A small masked image model, trained from scratch.
Training: 15400 steps, batches of 256.
Rows from block 6 of the encoder of a small masked image model, named by matrix and row number. Rows with one number belong to one neuron. Each number is 50 + 15 x the weight over its row's rms, rounded and kept within 0 to 99. All counts start at 0. After the name is the row's rms in percent of the matrix's.
After each neuron's rows are labels from the 100 images, of 14848, where the neuron reaches its highest value: "patch colour" is the nearest of a few named colours to the mean colour under the peak. Only what is clearly more common there than usual is listed. The data: crops of objects in photos (Visual Genome). In brackets: how many of the 100.
# fc1: MLP up (encoder.blocks.6.mlp.fc1.weight, 576x192), inputs 0-191
# fc2: MLP down (encoder.blocks.6.mlp.fc2.weight, 192x576, transposed), outputs 0-191

fc1.133 101:57 44 36 59 49 55 74 47 64 40 57 40 71 61 52 41 55 75 64 56 41 53 55 59 39 52 63 40 38 69 40 24 25 47 48 31 41 47 44 49 60 75 16 28 87 70 49 47 44 24 49 53 61 42 41 44 53 54 24 55 46 56 51 48 85 50 60 45 23 41 54 22 50 28 65 64 77 47 74 43 42 56 45 23 64 21 55 25 35 54 58 57 58 40 61 48 44 49 71 75 38 48 47 46 28 53 42 51 60 74 54 66 69 42 45 49 36 40 66 47 44 46 39 62 40 62 25 58 50 65 55 58 56 59 65 50 76 48 42 48 53 59 32 19 34 60 54 77 49 51 56 57 35 48 68 66 57 47 56 76 28 79 52 29 08 61 26 55 75 60 47 07 33 58 56 37 44 51 45 37 92 40 82 47 39 29 41 35 55 71 46 30
fc2.133 113:49 53 38 64 54 72 32 64 52 60 82 80 66 41 46 42 53 29 38 62 79 49 79 27 67 34 25 34 73 49 82 63 79 33 37 42 36 48 72 50 32 59 41 50 38 21 52 49 47 64 48 43 41 44 56 68 49 46 69 55 54 58 56 42 64 61 51 28 52 47 48 67 50 54 26 48 49 57 38 70 84 65 46 49 34 64 45 57 49 42 57 62 53 42 48 51 40 63 48 52 41 36 37 30 35 42 59 49 21 65 73 56 28 50 60 41 47 21 32 47 68 35 70 51 56 60 69 43 82 70 45 52 26 66 39 47 38 51 76 55 48 80 56 62 63 27 44 63 31 41 44 68 53 23 60 33 79 47 41 45 49 62 41 81 36 66 62 60 49 36 50 50 51 45 30 00 29 44 15 50 78 47 52 64 50 44 54 34 27 57 27 44
patch colour: white (32)

fc1.1 144:45 62 73 58 29 55 46 43 60 64 32 26 61 46 18 76 56 57 36 46 51 37 16 46 55 33 69 35 49 49 63 50 67 83 30 82 60 57 30 53 63 61 50 45 18 27 68 19 38 58 61 30 65 49 67 62 65 43 46 87 47 37 42 49 33 53 55 42 44 53 59 24 57 36 44 40 74 58 39 60 46 69 53 70 42 37 46 54 57 55 66 67 57 61 54 37 47 60 40 69 59 41 41 67 26 47 54 77 44 51 33 72 10 62 23 88 69 50 59 57 44 48 62 42 67 66 52 20 58 55 63 60 52 28 40 27 41 10 56 67 70 48 74 62 45 45 57 43 44 45 52 55 32 52 33 72 26 51 52 45 41 68 52 37 49 32 49 67 52 59 76 66 55 67 46 38 42 46 53 59 96 35 51 38 48 48 42 40 39 56 66 42
fc2.1 141:32 33 50 36 26 61 37 69 37 59 50 64 37 54 56 55 63 16 31 44 61 27 48 50 41 53 31 44 73 65 55 32 64 62 48 52 51 66 34 52 52 39 51 49 10 45 37 65 48 34 83 39 71 27 64 65 56 33 50 56 33 35 65 59 43 66 28 46 55 65 66 21 77 40 38 59 49 68 50 53 37 81 67 48 48 27 51 66 12 22 63 71 43 96 59 49 47 78 50 70 50 50 54 42 56 29 36 76 43 59 39 16 59 54 49 35 35 56 50 57 52 48 61 39 55 60 50 36 76 68 34 52 35 57 30 21 18 29 30 56 51 84 35 61 18 60 54 56 49 54 55 56 53 50 55 59 52 44 53 52 50 45 56 55 34 51 46 62 64 36 44 66 13 46 55 61 66 50 47 36 38 45 30 35 49 34 61 41 29 62 66 69
patch colour: black (40)

fc1.521 109:48 40 63 43 67 65 59 59 61 24 12 54 46 27 47 48 35 36 53 68 45 50 40 57 37 56 62 61 58 62 61 32 49 40 56 28 49 60 69 39 24 48 71 53 57 44 44 61 27 35 42 55 66 47 62 61 64 31 51 71 56 64 28 47 72 68 58 79 32 60 56 55 48 69 56 46 35 44 32 64 60 45 73 41 56 31 40 73 77 42 47 53 52 42 55 63 58 25 53 78 66 38 23 42 49 45 21 08 36 28 36 61 32 44 45 50 59 36 57 60 53 70 51 23 48 50 44 72 42 28 61 48 61 41 65 53 39 39 37 63 34 52 57 55 36 51 37 73 41 43 97 61 49 67 40 44 29 66 21 54 60 55 52 58 63 40 71 38 71 09 44 71 17 70 40 56 54 53 55 55 21 90 40 48 68 61 58 25 50 55 36 39
fc2.521 116:61 69 36 59 77 52 39 42 39 41 57 37 49 73 50 38 28 35 48 64 36 51 34 72 55 47 48 60 27 32 34 63 52 51 58 29 41 54 45 33 33 50 29 27 43 64 66 74 45 76 47 36 62 51 60 61 51 49 44 70 58 79 54 29 28 66 38 50 54 86 62 57 55 41 47 68 10 65 22 39 58 56 75 48 25 54 50 63 57 72 44 78 54 54 59 59 57 29 39 56 41 37 37 64 50 26 33 42 67 66 35 31 49 26 31 64 53 50 55 47 55 31 44 51 50 66 59 52 58 15 38 36 80 41 76 40 62 25 39 62 64 26 34 54 63 70 63 77 36 41 90 49 45 41 52 32 57 58 32 41 51 42 61 50 38 45 55 35 56 47 26 89 46 60 41 49 42 84 70 64 46 82 31 49 35 46 27 48 52 37 36 57
patch colour: white (40)

fc1.66 082:58 51 30 29 59 80 29 61 38 72 45 68 59 54 52 09 64 23 61 36 35 21 49 54 32 52 30 63 43 50 43 34 31 57 44 75 43 96 46 51 52 47 35 17 45 29 57 43 49 50 69 43 60 47 64 57 69 31 22 46 50 26 79 53 73 38 22 44 66 78 49 46 73 64 47 57 64 44 49 58 39 79 62 30 58 66 57 39 83 57 53 64 41 58 60 61 40 73 62 57 38 67 38 33 68 37 61 62 67 61 60 64 51 42 67 47 58 66 25 46 57 48 56 59 53 43 60 06 27 51 30 63 39 45 50 50 62 25 46 59 53 67 53 50 80 31 54 40 48 67 48 53 52 72 67 53 48 58 40 39 31 42 54 57 55 68 25 17 47 44 53 57 39 76 84 65 43 56 51 51 39 60 36 55 38 33 46 55 38 46 45 65
fc2.66 100:71 30 83 59 37 63 53 69 53 47 58 49 44 34 46 58 52 54 36 65 46 39 29 70 43 48 62 31 51 53 24 33 50 43 57 52 93 30 45 63 54 30 66 73 40 58 63 42 79 51 60 39 62 59 54 54 75 65 78 67 57 88 57 36 22 54 63 31 30 29 71 67 38 67 36 44 56 37 61 49 72 17 32 59 39 43 33 36 40 58 51 57 70 27 48 45 33 47 37 58 57 27 39 41 32 44 06 75 23 52 41 69 49 53 63 41 28 36 60 44 14 28 48 49 65 58 33 43 39 53 43 51 54 28 52 53 54 55 44 51 48 60 36 52 21 46 49 48 34 51 47 59 50 35 24 40 77 27 41 30 49 41 48 62 59 63 60 45 56 03 49 49 43 39 54 52 20 53 61 49 69 39 57 35 64 74 53 44 55 40 72 38
patch colour: white (80)

fc1.325 085:27 21 70 40 39 59 48 44 44 58 75 19 45 73 48 59 58 53 50 26 58 51 66 51 29 35 50 42 49 56 42 69 70 59 57 50 58 63 26 43 67 47 42 54 31 53 33 68 71 48 41 67 58 44 40 37 42 61 61 83 36 45 37 28 62 29 50 38 44 56 88 67 69 36 33 70 71 61 52 60 38 71 61 34 37 78 55 72 61 30 64 48 53 11 55 51 51 56 31 16 39 62 44 58 44 35 41 64 45 52 93 48 41 37 63 47 41 46 82 61 65 44 54 56 60 59 67 51 49 67 36 56 43 61 39 69 56 42 59 50 38 56 73 11 82 45 44 37 60 44 48 52 50 51 45 45 27 59 30 38 24 80 65 38 46 38 52 61 31 47 55 38 66 27 43 62 43 76 59 43 48 23 59 23 75 43 29 32 68 41 36 59
fc2.325 086:57 49 39 37 70 55 55 68 69 21 49 76 43 66 43 22 46 57 43 50 57 49 68 53 33 55 38 50 39 69 57 48 54 71 45 36 42 75 63 33 23 54 37 42 37 42 45 57 62 41 55 31 43 73 64 54 66 49 77 67 65 45 08 64 45 42 54 58 60 38 39 57 55 52 46 47 43 42 53 14 53 25 61 34 48 43 28 41 44 49 57 57 42 46 46 30 56 22 46 45 52 58 66 43 55 50 63 49 57 50 24 73 59 46 46 35 39 37 35 40 49 43 68 72 58 48 42 44 68 49 63 29 75 84 36 54 44 45 49 41 47 44 63 68 28 50 70 53 34 44 51 35 89 55 62 65 49 33 58 27 63 12 38 78 70 59 68 26 72 40 12 72 66 65 12 75 44 38 34 40 61 83 44 31 47 67 54 53 58 58 74 75
patch colour: pink (27)

fc1.565 127:49 65 72 77 61 35 36 25 53 71 44 35 58 64 60 55 32 54 26 46 65 54 78 44 49 20 33 57 65 49 48 62 47 54 34 62 38 32 56 15 41 28 15 45 67 65 48 75 63 40 47 79 44 23 62 55 33 84 27 57 53 61 33 54 52 50 56 44 80 45 51 06 74 70 86 32 59 72 58 48 44 67 51 52 66 33 57 58 71 58 65 26 65 73 58 35 43 49 59 34 56 34 31 43 68 33 64 59 62 50 40 56 47 49 48 49 51 50 50 53 13 69 19 44 36 64 33 56 65 56 69 35 53 33 73 37 13 40 53 70 49 31 63 44 46 56 51 56 55 33 52 23 37 52 49 42 52 32 76 55 47 62 45 61 52 49 39 46 55 43 39 38 80 60 72 64 44 27 49 54 56 50 36 54 39 55 34 32 68 62 45 51
fc2.565 106:34 17 42 54 67 47 64 54 30 45 63 67 45 65 44 46 32 82 37 50 32 41 94 58 30 55 59 38 41 23 69 57 58 61 64 56 26 58 52 63 48 59 59 46 83 53 45 63 54 74 68 01 00 60 44 57 24 58 59 52 69 41 68 51 32 58 52 60 50 59 57 41 35 70 54 23 45 48 53 55 51 58 54 63 45 42 31 56 27 56 59 70 50 59 73 31 42 42 67 52 52 80 60 43 30 67 73 65 70 89 56 61 58 49 58 46 63 70 63 51 47 38 61 64 66 59 60 33 39 52 17 57 47 22 44 58 63 57 38 47 51 47 23 57 13 42 34 26 54 52 64 65 23 59 55 50 32 56 48 63 60 53 37 62 57 54 41 49 53 49 50 59 78 67 24 40 59 59 25 41 40 67 44 56 40 54 49 62 53 50 32 44
patch colour: pink (33)

fc1.488 119:69 31 63 54 44 54 54 45 39 51 46 60 43 64 52 61 53 49 44 55 44 73 60 63 42 60 49 50 55 26 66 63 79 65 46 44 66 67 40 66 25 41 49 43 25 59 54 76 61 68 59 71 55 31 57 42 44 42 42 36 38 59 46 12 73 47 59 41 46 50 59 49 40 24 50 59 62 38 72 58 46 66 37 38 03 41 34 99 49 61 42 31 53 16 69 64 34 49 54 40 29 65 50 47 43 37 34 63 45 50 38 49 59 66 48 62 61 37 86 56 28 35 58 62 43 71 66 48 71 56 18 51 27 43 48 44 71 45 55 50 46 52 56 45 08 52 54 36 61 23 72 51 31 29 58 53 58 17 53 46 33 63 54 51 31 47 36 39 49 63 33 19 77 67 41 64 51 25 71 44 53 57 71 25 48 47 57 55 60 28 57 55
fc2.488 102:52 01 35 39 46 47 58 58 57 55 41 31 49 42 68 44 56 48 43 65 61 31 60 79 54 48 45 67 45 41 41 61 38 50 30 44 43 58 41 30 48 43 47 73 80 59 55 92 76 49 49 52 39 51 34 66 46 44 37 55 43 73 48 45 25 69 28 55 57 46 51 40 48 67 45 60 32 49 74 67 45 39 27 66 62 48 25 54 27 26 40 49 52 41 44 49 55 60 81 25 47 16 54 61 33 41 27 35 53 46 58 44 47 71 48 45 25 52 72 41 27 35 19 40 50 19 42 53 75 58 57 53 49 57 64 55 32 40 47 65 33 83 52 45 18 45 44 54 29 48 43 61 48 48 46 40 81 42 47 72 75 42 46 34 41 61 57 48 51 54 44 93 12 35 48 54 48 33 31 53 64 61 64 31 40 74 48 80 61 50 76 47
patch colour: white (42)

fc1.213 095:56 68 42 52 16 35 34 22 46 58 46 28 43 65 51 69 78 37 50 38 56 52 56 46 73 50 31 65 60 38 39 37 67 43 31 60 43 60 56 62 52 53 21 34 39 63 71 43 46 53 87 49 37 66 44 65 43 52 47 72 41 64 56 51 68 60 54 32 51 55 35 64 64 41 51 59 53 40 60 46 29 29 43 53 28 43 50 51 63 46 16 45 37 76 63 11 73 51 37 38 52 52 42 38 19 54 56 42 67 37 48 69 45 12 41 56 67 31 81 53 57 30 59 49 39 54 56 62 36 80 40 31 81 50 72 80 30 72 61 47 35 53 76 54 46 72 83 56 42 62 60 14 48 41 27 28 51 53 47 33 37 71 59 39 55 54 59 62 73 61 15 44 43 38 35 38 27 51 49 51 59 51 73 57 72 52 44 43 47 37 47 32
fc2.213 099:68 45 37 49 51 43 56 56 42 26 65 76 63 50 58 83 42 33 56 66 21 40 38 48 42 37 46 47 45 60 63 49 38 25 67 83 40 80 42 43 49 60 38 21 50 64 53 57 57 51 46 56 24 70 39 50 33 46 37 67 60 71 78 17 51 41 56 59 49 33 56 52 30 69 41 46 69 69 42 29 35 66 55 58 53 57 90 43 51 58 51 87 43 67 53 55 57 51 59 36 50 56 35 38 38 27 57 49 63 36 60 44 30 28 62 54 22 39 48 43 47 42 44 34 63 62 54 76 04 62 92 55 59 80 61 77 47 64 58 53 51 71 57 47 57 38 57 56 37 63 53 29 68 51 40 50 59 40 37 20 50 59 40 63 61 31 46 21 65 39 30 22 53 64 42 49 41 50 62 42 37 55 48 43 58 33 23 34 84 53 39 67
patch colour: black (32)

fc1.392 087:69 48 18 38 41 44 41 27 53 77 64 49 25 37 58 49 61 54 63 43 45 58 40 67 69 84 38 25 56 17 63 47 41 30 73 43 63 71 33 74 66 32 65 56 82 42 56 48 32 49 41 19 68 46 38 48 61 46 48 77 64 65 46 50 39 41 54 39 51 44 42 39 60 56 64 57 39 52 51 58 59 67 59 68 76 40 55 33 58 62 48 31 36 57 71 47 46 19 76 50 43 68 65 44 54 63 62 63 42 72 40 54 58 67 46 39 47 68 45 50 09 35 33 39 38 52 54 46 13 35 53 54 49 22 62 45 36 47 44 53 39 16 30 23 23 64 63 53 32 47 40 38 56 34 31 53 72 60 50 58 49 37 62 61 65 49 30 42 70 61 65 64 36 50 77 56 47 71 25 40 72 80 72 39 64 57 48 39 78 43 64 37
fc2.392 088:45 57 75 45 46 67 52 59 31 66 46 75 52 68 43 56 34 68 46 53 43 64 54 45 72 42 61 44 23 53 55 52 35 45 30 28 41 63 62 53 75 53 35 54 20 83 25 27 57 43 46 32 45 58 39 77 63 33 67 53 54 41 19 33 57 55 59 63 00 54 14 40 43 55 57 60 37 59 74 28 52 56 45 50 35 56 19 55 67 65 59 65 44 48 62 58 46 31 63 57 54 43 28 53 48 51 29 52 60 50 65 28 23 44 59 64 68 50 50 40 74 27 72 74 58 42 24 56 41 35 64 38 64 51 35 65 26 50 36 61 48 90 57 60 56 29 55 33 39 51 69 37 64 74 59 41 74 40 62 60 40 52 54 58 31 55 67 61 44 64 67 29 45 59 49 45 57 38 53 34 49 72 37 78 50 73 80 29 42 47 37 76
patch colour: white (27); pink (27)

fc1.446 072:36 49 59 58 57 55 34 42 64 52 53 69 26 40 65 73 45 51 41 27 57 30 41 35 74 48 42 76 54 22 39 51 33 44 62 42 49 47 48 56 46 66 39 36 51 26 74 38 26 35 34 57 54 29 39 62 26 66 75 55 76 16 43 29 40 52 85 75 58 68 70 48 71 55 54 48 44 55 47 60 40 47 46 39 28 61 63 66 57 61 28 70 38 50 28 22 56 49 64 70 45 48 56 77 80 63 25 26 78 60 29 60 61 47 22 37 40 86 53 65 43 40 55 29 54 57 50 74 34 46 58 44 43 25 56 34 57 51 43 74 54 30 62 55 65 60 61 62 44 46 53 27 78 52 67 42 51 58 70 40 45 54 36 38 27 34 33 41 53 54 78 81 24 34 43 46 56 62 39 43 33 46 49 54 84 54 40 68 60 64 48 38
fc2.446 075:46 34 59 44 54 62 59 57 61 65 99 45 54 32 60 25 50 71 32 65 53 58 66 55 49 44 62 37 33 68 55 39 73 50 34 67 42 83 29 42 29 61 33 49 49 58 61 58 46 54 33 32 44 53 50 42 51 41 19 45 33 77 47 43 63 38 57 22 48 45 42 33 48 41 37 51 31 63 44 41 50 55 73 70 69 39 24 28 55 65 64 52 75 50 47 77 35 74 29 54 30 29 36 35 42 56 73 54 41 34 38 58 28 70 71 76 63 37 74 63 67 59 27 86 50 44 53 47 83 35 30 55 46 55 51 50 62 62 59 40 64 59 42 55 54 45 25 64 61 61 68 56 56 64 61 44 44 31 16 48 36 50 42 69 71 57 80 34 43 24 38 47 75 68 41 41 38 33 35 51 60 56 50 44 46 80 49 44 34 28 32 58
patch colour: grey (65)

fc1.204 086:38 51 70 58 37 63 55 49 57 55 43 53 60 46 66 60 84 47 32 51 48 30 27 46 80 61 35 51 84 68 42 61 61 30 44 58 37 42 46 46 55 71 50 47 53 50 47 41 16 49 79 44 54 09 80 27 83 39 49 78 53 54 52 57 49 51 60 44 41 66 75 32 41 55 44 25 48 41 70 72 46 47 42 60 72 52 63 41 52 61 37 75 51 68 45 47 57 61 43 61 49 46 32 46 63 50 28 63 74 68 35 57 25 56 62 53 36 43 51 63 47 69 22 39 39 80 58 64 30 46 64 48 21 61 73 56 60 52 58 32 22 49 74 49 08 50 31 71 43 51 56 60 71 71 63 21 31 20 49 67 55 58 43 67 47 48 85 63 57 71 38 55 46 35 62 53 56 33 46 37 37 37 35 50 23 39 42 61 33 50 64 51
fc2.204 090:58 51 50 33 45 46 38 55 63 49 59 62 68 32 50 41 60 62 70 76 65 88 78 78 44 62 70 69 51 71 53 53 41 75 61 45 66 23 29 53 54 46 58 58 42 51 58 52 46 69 24 50 34 59 50 72 35 36 60 00 61 48 38 41 35 82 49 57 24 34 91 42 44 49 67 66 47 30 45 15 93 43 65 29 40 55 58 62 72 51 64 47 14 44 56 44 61 55 48 38 42 68 47 46 50 38 61 61 42 57 59 39 86 26 63 39 39 69 43 52 65 49 67 59 58 36 55 66 63 36 40 65 62 39 59 54 56 56 54 55 74 56 24 45 67 51 63 50 42 59 56 56 41 78 44 61 52 34 72 53 58 67 47 50 28 61 30 49 33 33 44 30 61 53 47 51 34 36 41 57 46 43 35 47 83 28 42 23 48 52 65 54
patch colour: black (33)

fc1.163 066:63 42 32 35 45 51 68 52 38 39 36 66 75 35 22 39 62 45 44 68 63 60 51 49 62 53 61 72 41 55 60 61 57 36 77 38 87 41 29 64 51 76 04 40 35 36 48 47 41 70 44 35 37 42 25 55 35 42 46 66 30 42 57 70 63 52 59 46 66 46 45 71 44 63 47 59 53 65 35 44 61 55 34 52 65 35 44 57 48 64 71 18 51 65 37 20 57 48 78 38 62 84 67 41 54 48 55 52 62 56 56 49 45 27 47 29 46 75 69 57 62 54 51 24 55 60 30 42 48 17 56 55 13 33 56 57 49 57 37 74 59 60 45 30 62 73 82 29 33 56 34 76 27 47 64 52 79 64 32 24 37 58 42 21 47 32 58 62 47 41 39 59 49 27 38 52 63 44 65 35 36 41 42 40 61 63 50 40 59 82 49 68
fc2.163 074:55 32 51 84 39 45 48 49 79 59 24 36 45 56 60 58 20 65 63 48 46 46 55 60 58 38 38 43 40 46 40 41 56 54 41 56 23 36 64 23 39 22 93 65 46 58 62 60 53 27 56 85 58 66 82 48 56 59 51 53 70 51 51 43 48 46 38 54 66 26 64 30 36 30 63 30 52 51 23 49 30 31 60 39 35 70 45 56 56 28 37 72 55 44 69 68 38 31 41 73 38 45 28 54 41 35 59 58 60 44 41 33 64 57 65 47 42 28 38 56 55 58 54 99 46 33 66 39 35 72 53 48 73 53 48 50 74 25 86 28 28 42 42 72 21 44 38 75 59 51 43 65 71 52 39 63 40 52 59 87 51 30 45 77 45 61 41 45 36 48 48 45 39 77 54 56 64 33 54 48 57 47 63 64 51 44 43 59 44 30 58 59
patch colour: grey (60)

fc1.359 074:67 61 59 48 70 36 50 40 66 52 26 45 29 35 47 45 74 41 45 66 44 23 48 56 54 57 64 43 68 85 46 56 28 41 61 81 48 83 32 25 67 43 28 30 64 29 45 71 59 57 38 38 80 51 60 49 34 13 58 39 68 32 57 54 30 70 54 26 37 38 37 59 20 78 35 60 44 84 50 36 54 57 61 61 61 47 66 65 85 35 45 47 44 52 55 64 73 49 62 13 78 50 52 39 46 54 79 38 21 39 53 63 42 34 39 42 54 52 70 30 35 48 37 50 50 50 28 51 46 65 51 51 60 74 45 47 65 49 42 54 69 56 41 48 51 28 40 68 31 54 23 45 47 42 49 68 47 59 32 43 48 62 37 55 46 59 46 41 54 75 26 41 17 31 66 34 36 55 46 49 55 23 22 57 69 67 40 60 35 43 57 60
fc2.359 092:64 82 82 67 70 70 39 36 49 58 67 47 46 41 35 57 58 60 35 49 57 12 37 56 36 46 57 35 55 63 68 84 43 54 23 63 67 76 53 40 56 65 27 14 89 56 40 59 46 37 32 25 50 29 49 49 47 27 33 39 68 57 11 38 48 47 77 32 48 41 48 48 43 46 44 41 55 55 38 55 65 54 77 64 60 62 43 42 89 55 40 63 44 47 51 64 70 73 45 27 50 68 67 49 63 50 68 46 52 33 50 39 34 29 50 39 51 59 38 34 53 48 50 41 41 56 29 33 72 52 51 50 54 54 41 58 56 54 61 24 45 34 35 45 64 70 53 52 51 27 26 39 66 35 38 46 43 64 10 28 55 52 64 64 56 55 50 50 36 71 62 64 26 46 66 18 28 67 58 51 55 51 46 56 75 49 62 38 78 28 74 44
patch colour: white (68)

fc1.413 078:41 42 62 21 39 43 59 50 73 51 53 46 58 56 53 54 31 50 69 55 40 36 38 46 32 40 47 39 33 69 48 41 40 47 23 28 55 54 39 41 78 12 71 43 67 68 75 55 72 73 40 54 51 53 35 58 68 39 64 33 55 52 26 56 40 28 49 48 22 45 69 55 52 62 89 74 32 40 52 50 68 39 56 67 69 31 60 51 85 37 52 45 42 69 33 64 62 49 25 41 58 54 38 71 31 58 48 41 48 37 55 19 71 53 53 69 53 56 21 39 53 92 67 44 45 78 33 56 83 32 68 65 17 72 43 67 60 52 49 60 42 26 46 44 57 43 42 57 42 47 39 42 32 30 53 65 60 39 35 34 66 37 44 72 41 44 53 17 75 50 30 53 74 61 48 54 47 32 46 71 69 46 64 57 56 41 49 64 63 38 22 61
fc2.413 082:63 49 26 74 67 50 51 40 43 46 39 62 45 57 39 28 50 28 54 49 50 63 12 53 81 54 30 46 53 48 50 35 50 60 64 91 08 35 56 68 19 48 28 50 26 10 43 53 33 26 43 54 37 45 61 43 34 59 46 44 38 32 99 47 53 58 46 74 83 82 79 60 60 57 55 42 53 60 46 51 50 76 41 63 23 48 34 47 44 68 43 40 50 57 72 45 57 64 65 63 35 42 52 41 53 50 38 43 46 59 55 79 59 34 68 47 57 65 42 37 40 42 29 66 68 19 47 63 48 42 41 69 47 21 43 54 55 52 45 46 53 83 36 72 61 38 55 59 48 56 72 62 47 60 55 49 28 62 76 46 47 33 50 49 76 46 48 53 46 61 26 54 29 49 35 57 62 76 43 43 41 64 51 66 54 46 35 37 52 32 21 38
patch colour: white (25); pink (25)

fc1.118 088:56 56 70 07 47 31 45 90 48 45 68 57 54 66 48 49 60 60 44 74 76 53 46 45 65 55 56 52 52 35 39 42 57 56 48 36 58 50 46 59 57 50 66 55 32 68 60 45 54 63 32 64 73 66 54 40 41 12 52 53 29 54 57 54 70 66 44 40 72 53 72 61 43 31 54 61 47 57 35 78 62 25 49 57 30 61 36 28 46 56 28 48 50 37 38 30 76 44 73 59 61 55 49 54 69 69 48 60 36 76 60 56 32 27 77 61 58 15 52 44 39 31 84 59 53 64 17 60 61 46 55 66 33 43 28 65 52 41 48 52 64 35 54 63 84 47 47 73 20 46 13 49 44 53 65 48 27 45 46 51 28 75 46 49 36 50 19 47 79 43 29 73 60 42 73 55 38 48 45 54 68 73 37 29 44 69 45 50 34 60 53 39
fc2.118 096:26 35 46 32 43 85 59 28 66 60 58 68 52 35 65 55 34 42 66 16 34 37 56 37 45 68 41 31 43 67 45 60 56 62 58 66 45 72 79 52 45 52 57 49 45 27 46 58 26 40 43 38 40 48 31 58 42 65 51 89 52 54 76 69 36 47 45 61 62 53 36 40 45 56 57 30 48 34 53 31 36 70 55 47 58 35 63 66 65 47 68 56 49 96 56 58 50 60 38 54 37 46 48 42 37 72 34 54 67 34 40 56 69 39 27 37 71 64 71 50 48 37 18 46 35 26 85 45 42 65 42 51 25 54 57 58 35 74 61 28 44 57 40 33 19 46 62 39 82 33 70 76 56 64 43 34 78 59 64 47 69 21 70 54 67 39 69 51 34 43 54 50 51 35 42 33 54 42 34 67 34 48 65 70 32 22 34 64 54 47 48 37
patch colour: grey (60)

fc1.244 079:67 62 52 51 51 54 47 32 44 33 51 34 55 76 60 40 57 50 52 53 43 26 51 63 75 63 28 78 68 61 52 68 75 43 60 40 46 32 47 51 60 39 61 19 43 53 31 43 33 47 64 60 64 27 64 19 66 23 19 40 58 55 43 63 45 65 28 56 53 58 45 54 59 38 31 46 40 47 54 65 64 43 65 39 62 52 65 51 73 22 43 70 56 21 78 52 61 64 36 52 33 41 74 54 53 51 42 34 68 15 43 84 64 47 09 40 42 30 48 59 57 43 33 43 62 62 51 56 28 70 35 59 75 28 51 88 64 57 35 44 50 86 75 29 39 48 52 27 55 35 54 39 55 43 39 29 37 49 18 63 60 61 40 56 69 42 46 28 59 57 30 07 32 36 34 44 38 45 44 38 58 64 52 59 55 58 40 64 53 67 52 47
fc2.244 096:64 51 35 63 68 64 57 56 35 36 13 58 54 54 57 32 59 53 48 51 52 53 58 51 34 59 32 53 50 61 40 48 57 45 59 47 42 54 64 43 51 51 71 53 61 54 54 29 64 53 29 20 29 45 64 35 29 26 48 68 73 56 44 40 49 60 47 56 49 43 37 53 45 54 49 37 65 68 54 43 51 28 22 56 52 30 52 39 72 37 75 35 68 54 83 52 75 18 34 50 50 89 74 56 43 51 64 58 41 34 42 35 48 61 47 41 70 46 53 75 35 41 60 53 40 64 91 47 48 63 52 60 63 32 56 74 55 66 35 51 67 64 76 72 25 18 62 41 65 28 20 48 54 46 46 75 32 49 40 40 39 41 32 46 25 34 23 58 49 59 57 44 03 28 44 87 51 43 13 35 59 60 39 56 66 61 57 65 32 41 68 55
patch colour: black (36)

fc1.63 079:29 55 31 55 70 55 22 69 60 43 63 60 52 72 42 35 61 61 40 52 22 48 25 36 44 46 49 34 76 47 38 47 32 58 32 50 52 67 41 64 42 57 30 46 53 40 38 63 40 60 23 39 24 41 23 69 80 35 82 33 67 38 78 46 38 63 57 34 63 37 53 31 66 19 49 68 45 71 38 61 39 65 43 62 58 37 55 65 81 41 74 47 52 53 72 48 22 45 68 39 57 72 48 11 27 48 27 56 28 56 29 54 55 81 43 37 59 67 61 46 41 58 50 31 47 47 70 25 66 35 61 58 35 38 54 58 43 34 52 36 36 64 20 59 20 76 63 43 61 72 44 46 42 51 79 41 57 37 40 61 69 49 54 56 55 36 48 52 27 33 45 55 76 64 40 43 47 74 36 43 53 38 38 40 20 57 31 53 38 49 39 55
fc2.63 088:43 49 28 46 11 70 85 35 61 73 58 65 50 63 75 44 63 47 40 86 46 56 21 47 70 44 61 56 61 39 57 42 56 38 89 35 38 72 61 57 63 50 47 39 61 36 34 53 41 60 26 25 56 59 49 47 59 48 29 45 36 45 08 42 62 37 40 54 55 41 38 39 52 67 60 62 46 50 82 34 58 57 69 53 65 32 44 39 56 42 24 58 59 65 50 50 52 53 85 55 44 34 39 57 63 45 44 36 46 41 47 38 64 28 73 26 80 67 39 30 42 71 58 44 39 52 52 54 55 51 53 49 38 26 45 46 44 61 55 39 39 59 85 30 47 30 31 20 51 37 77 41 47 40 43 31 56 61 67 60 47 37 60 54 21 58 63 85 51 57 59 50 75 48 52 74 53 10 57 60 57 53 54 55 81 55 40 32 56 50 62 24
patch colour: black (46)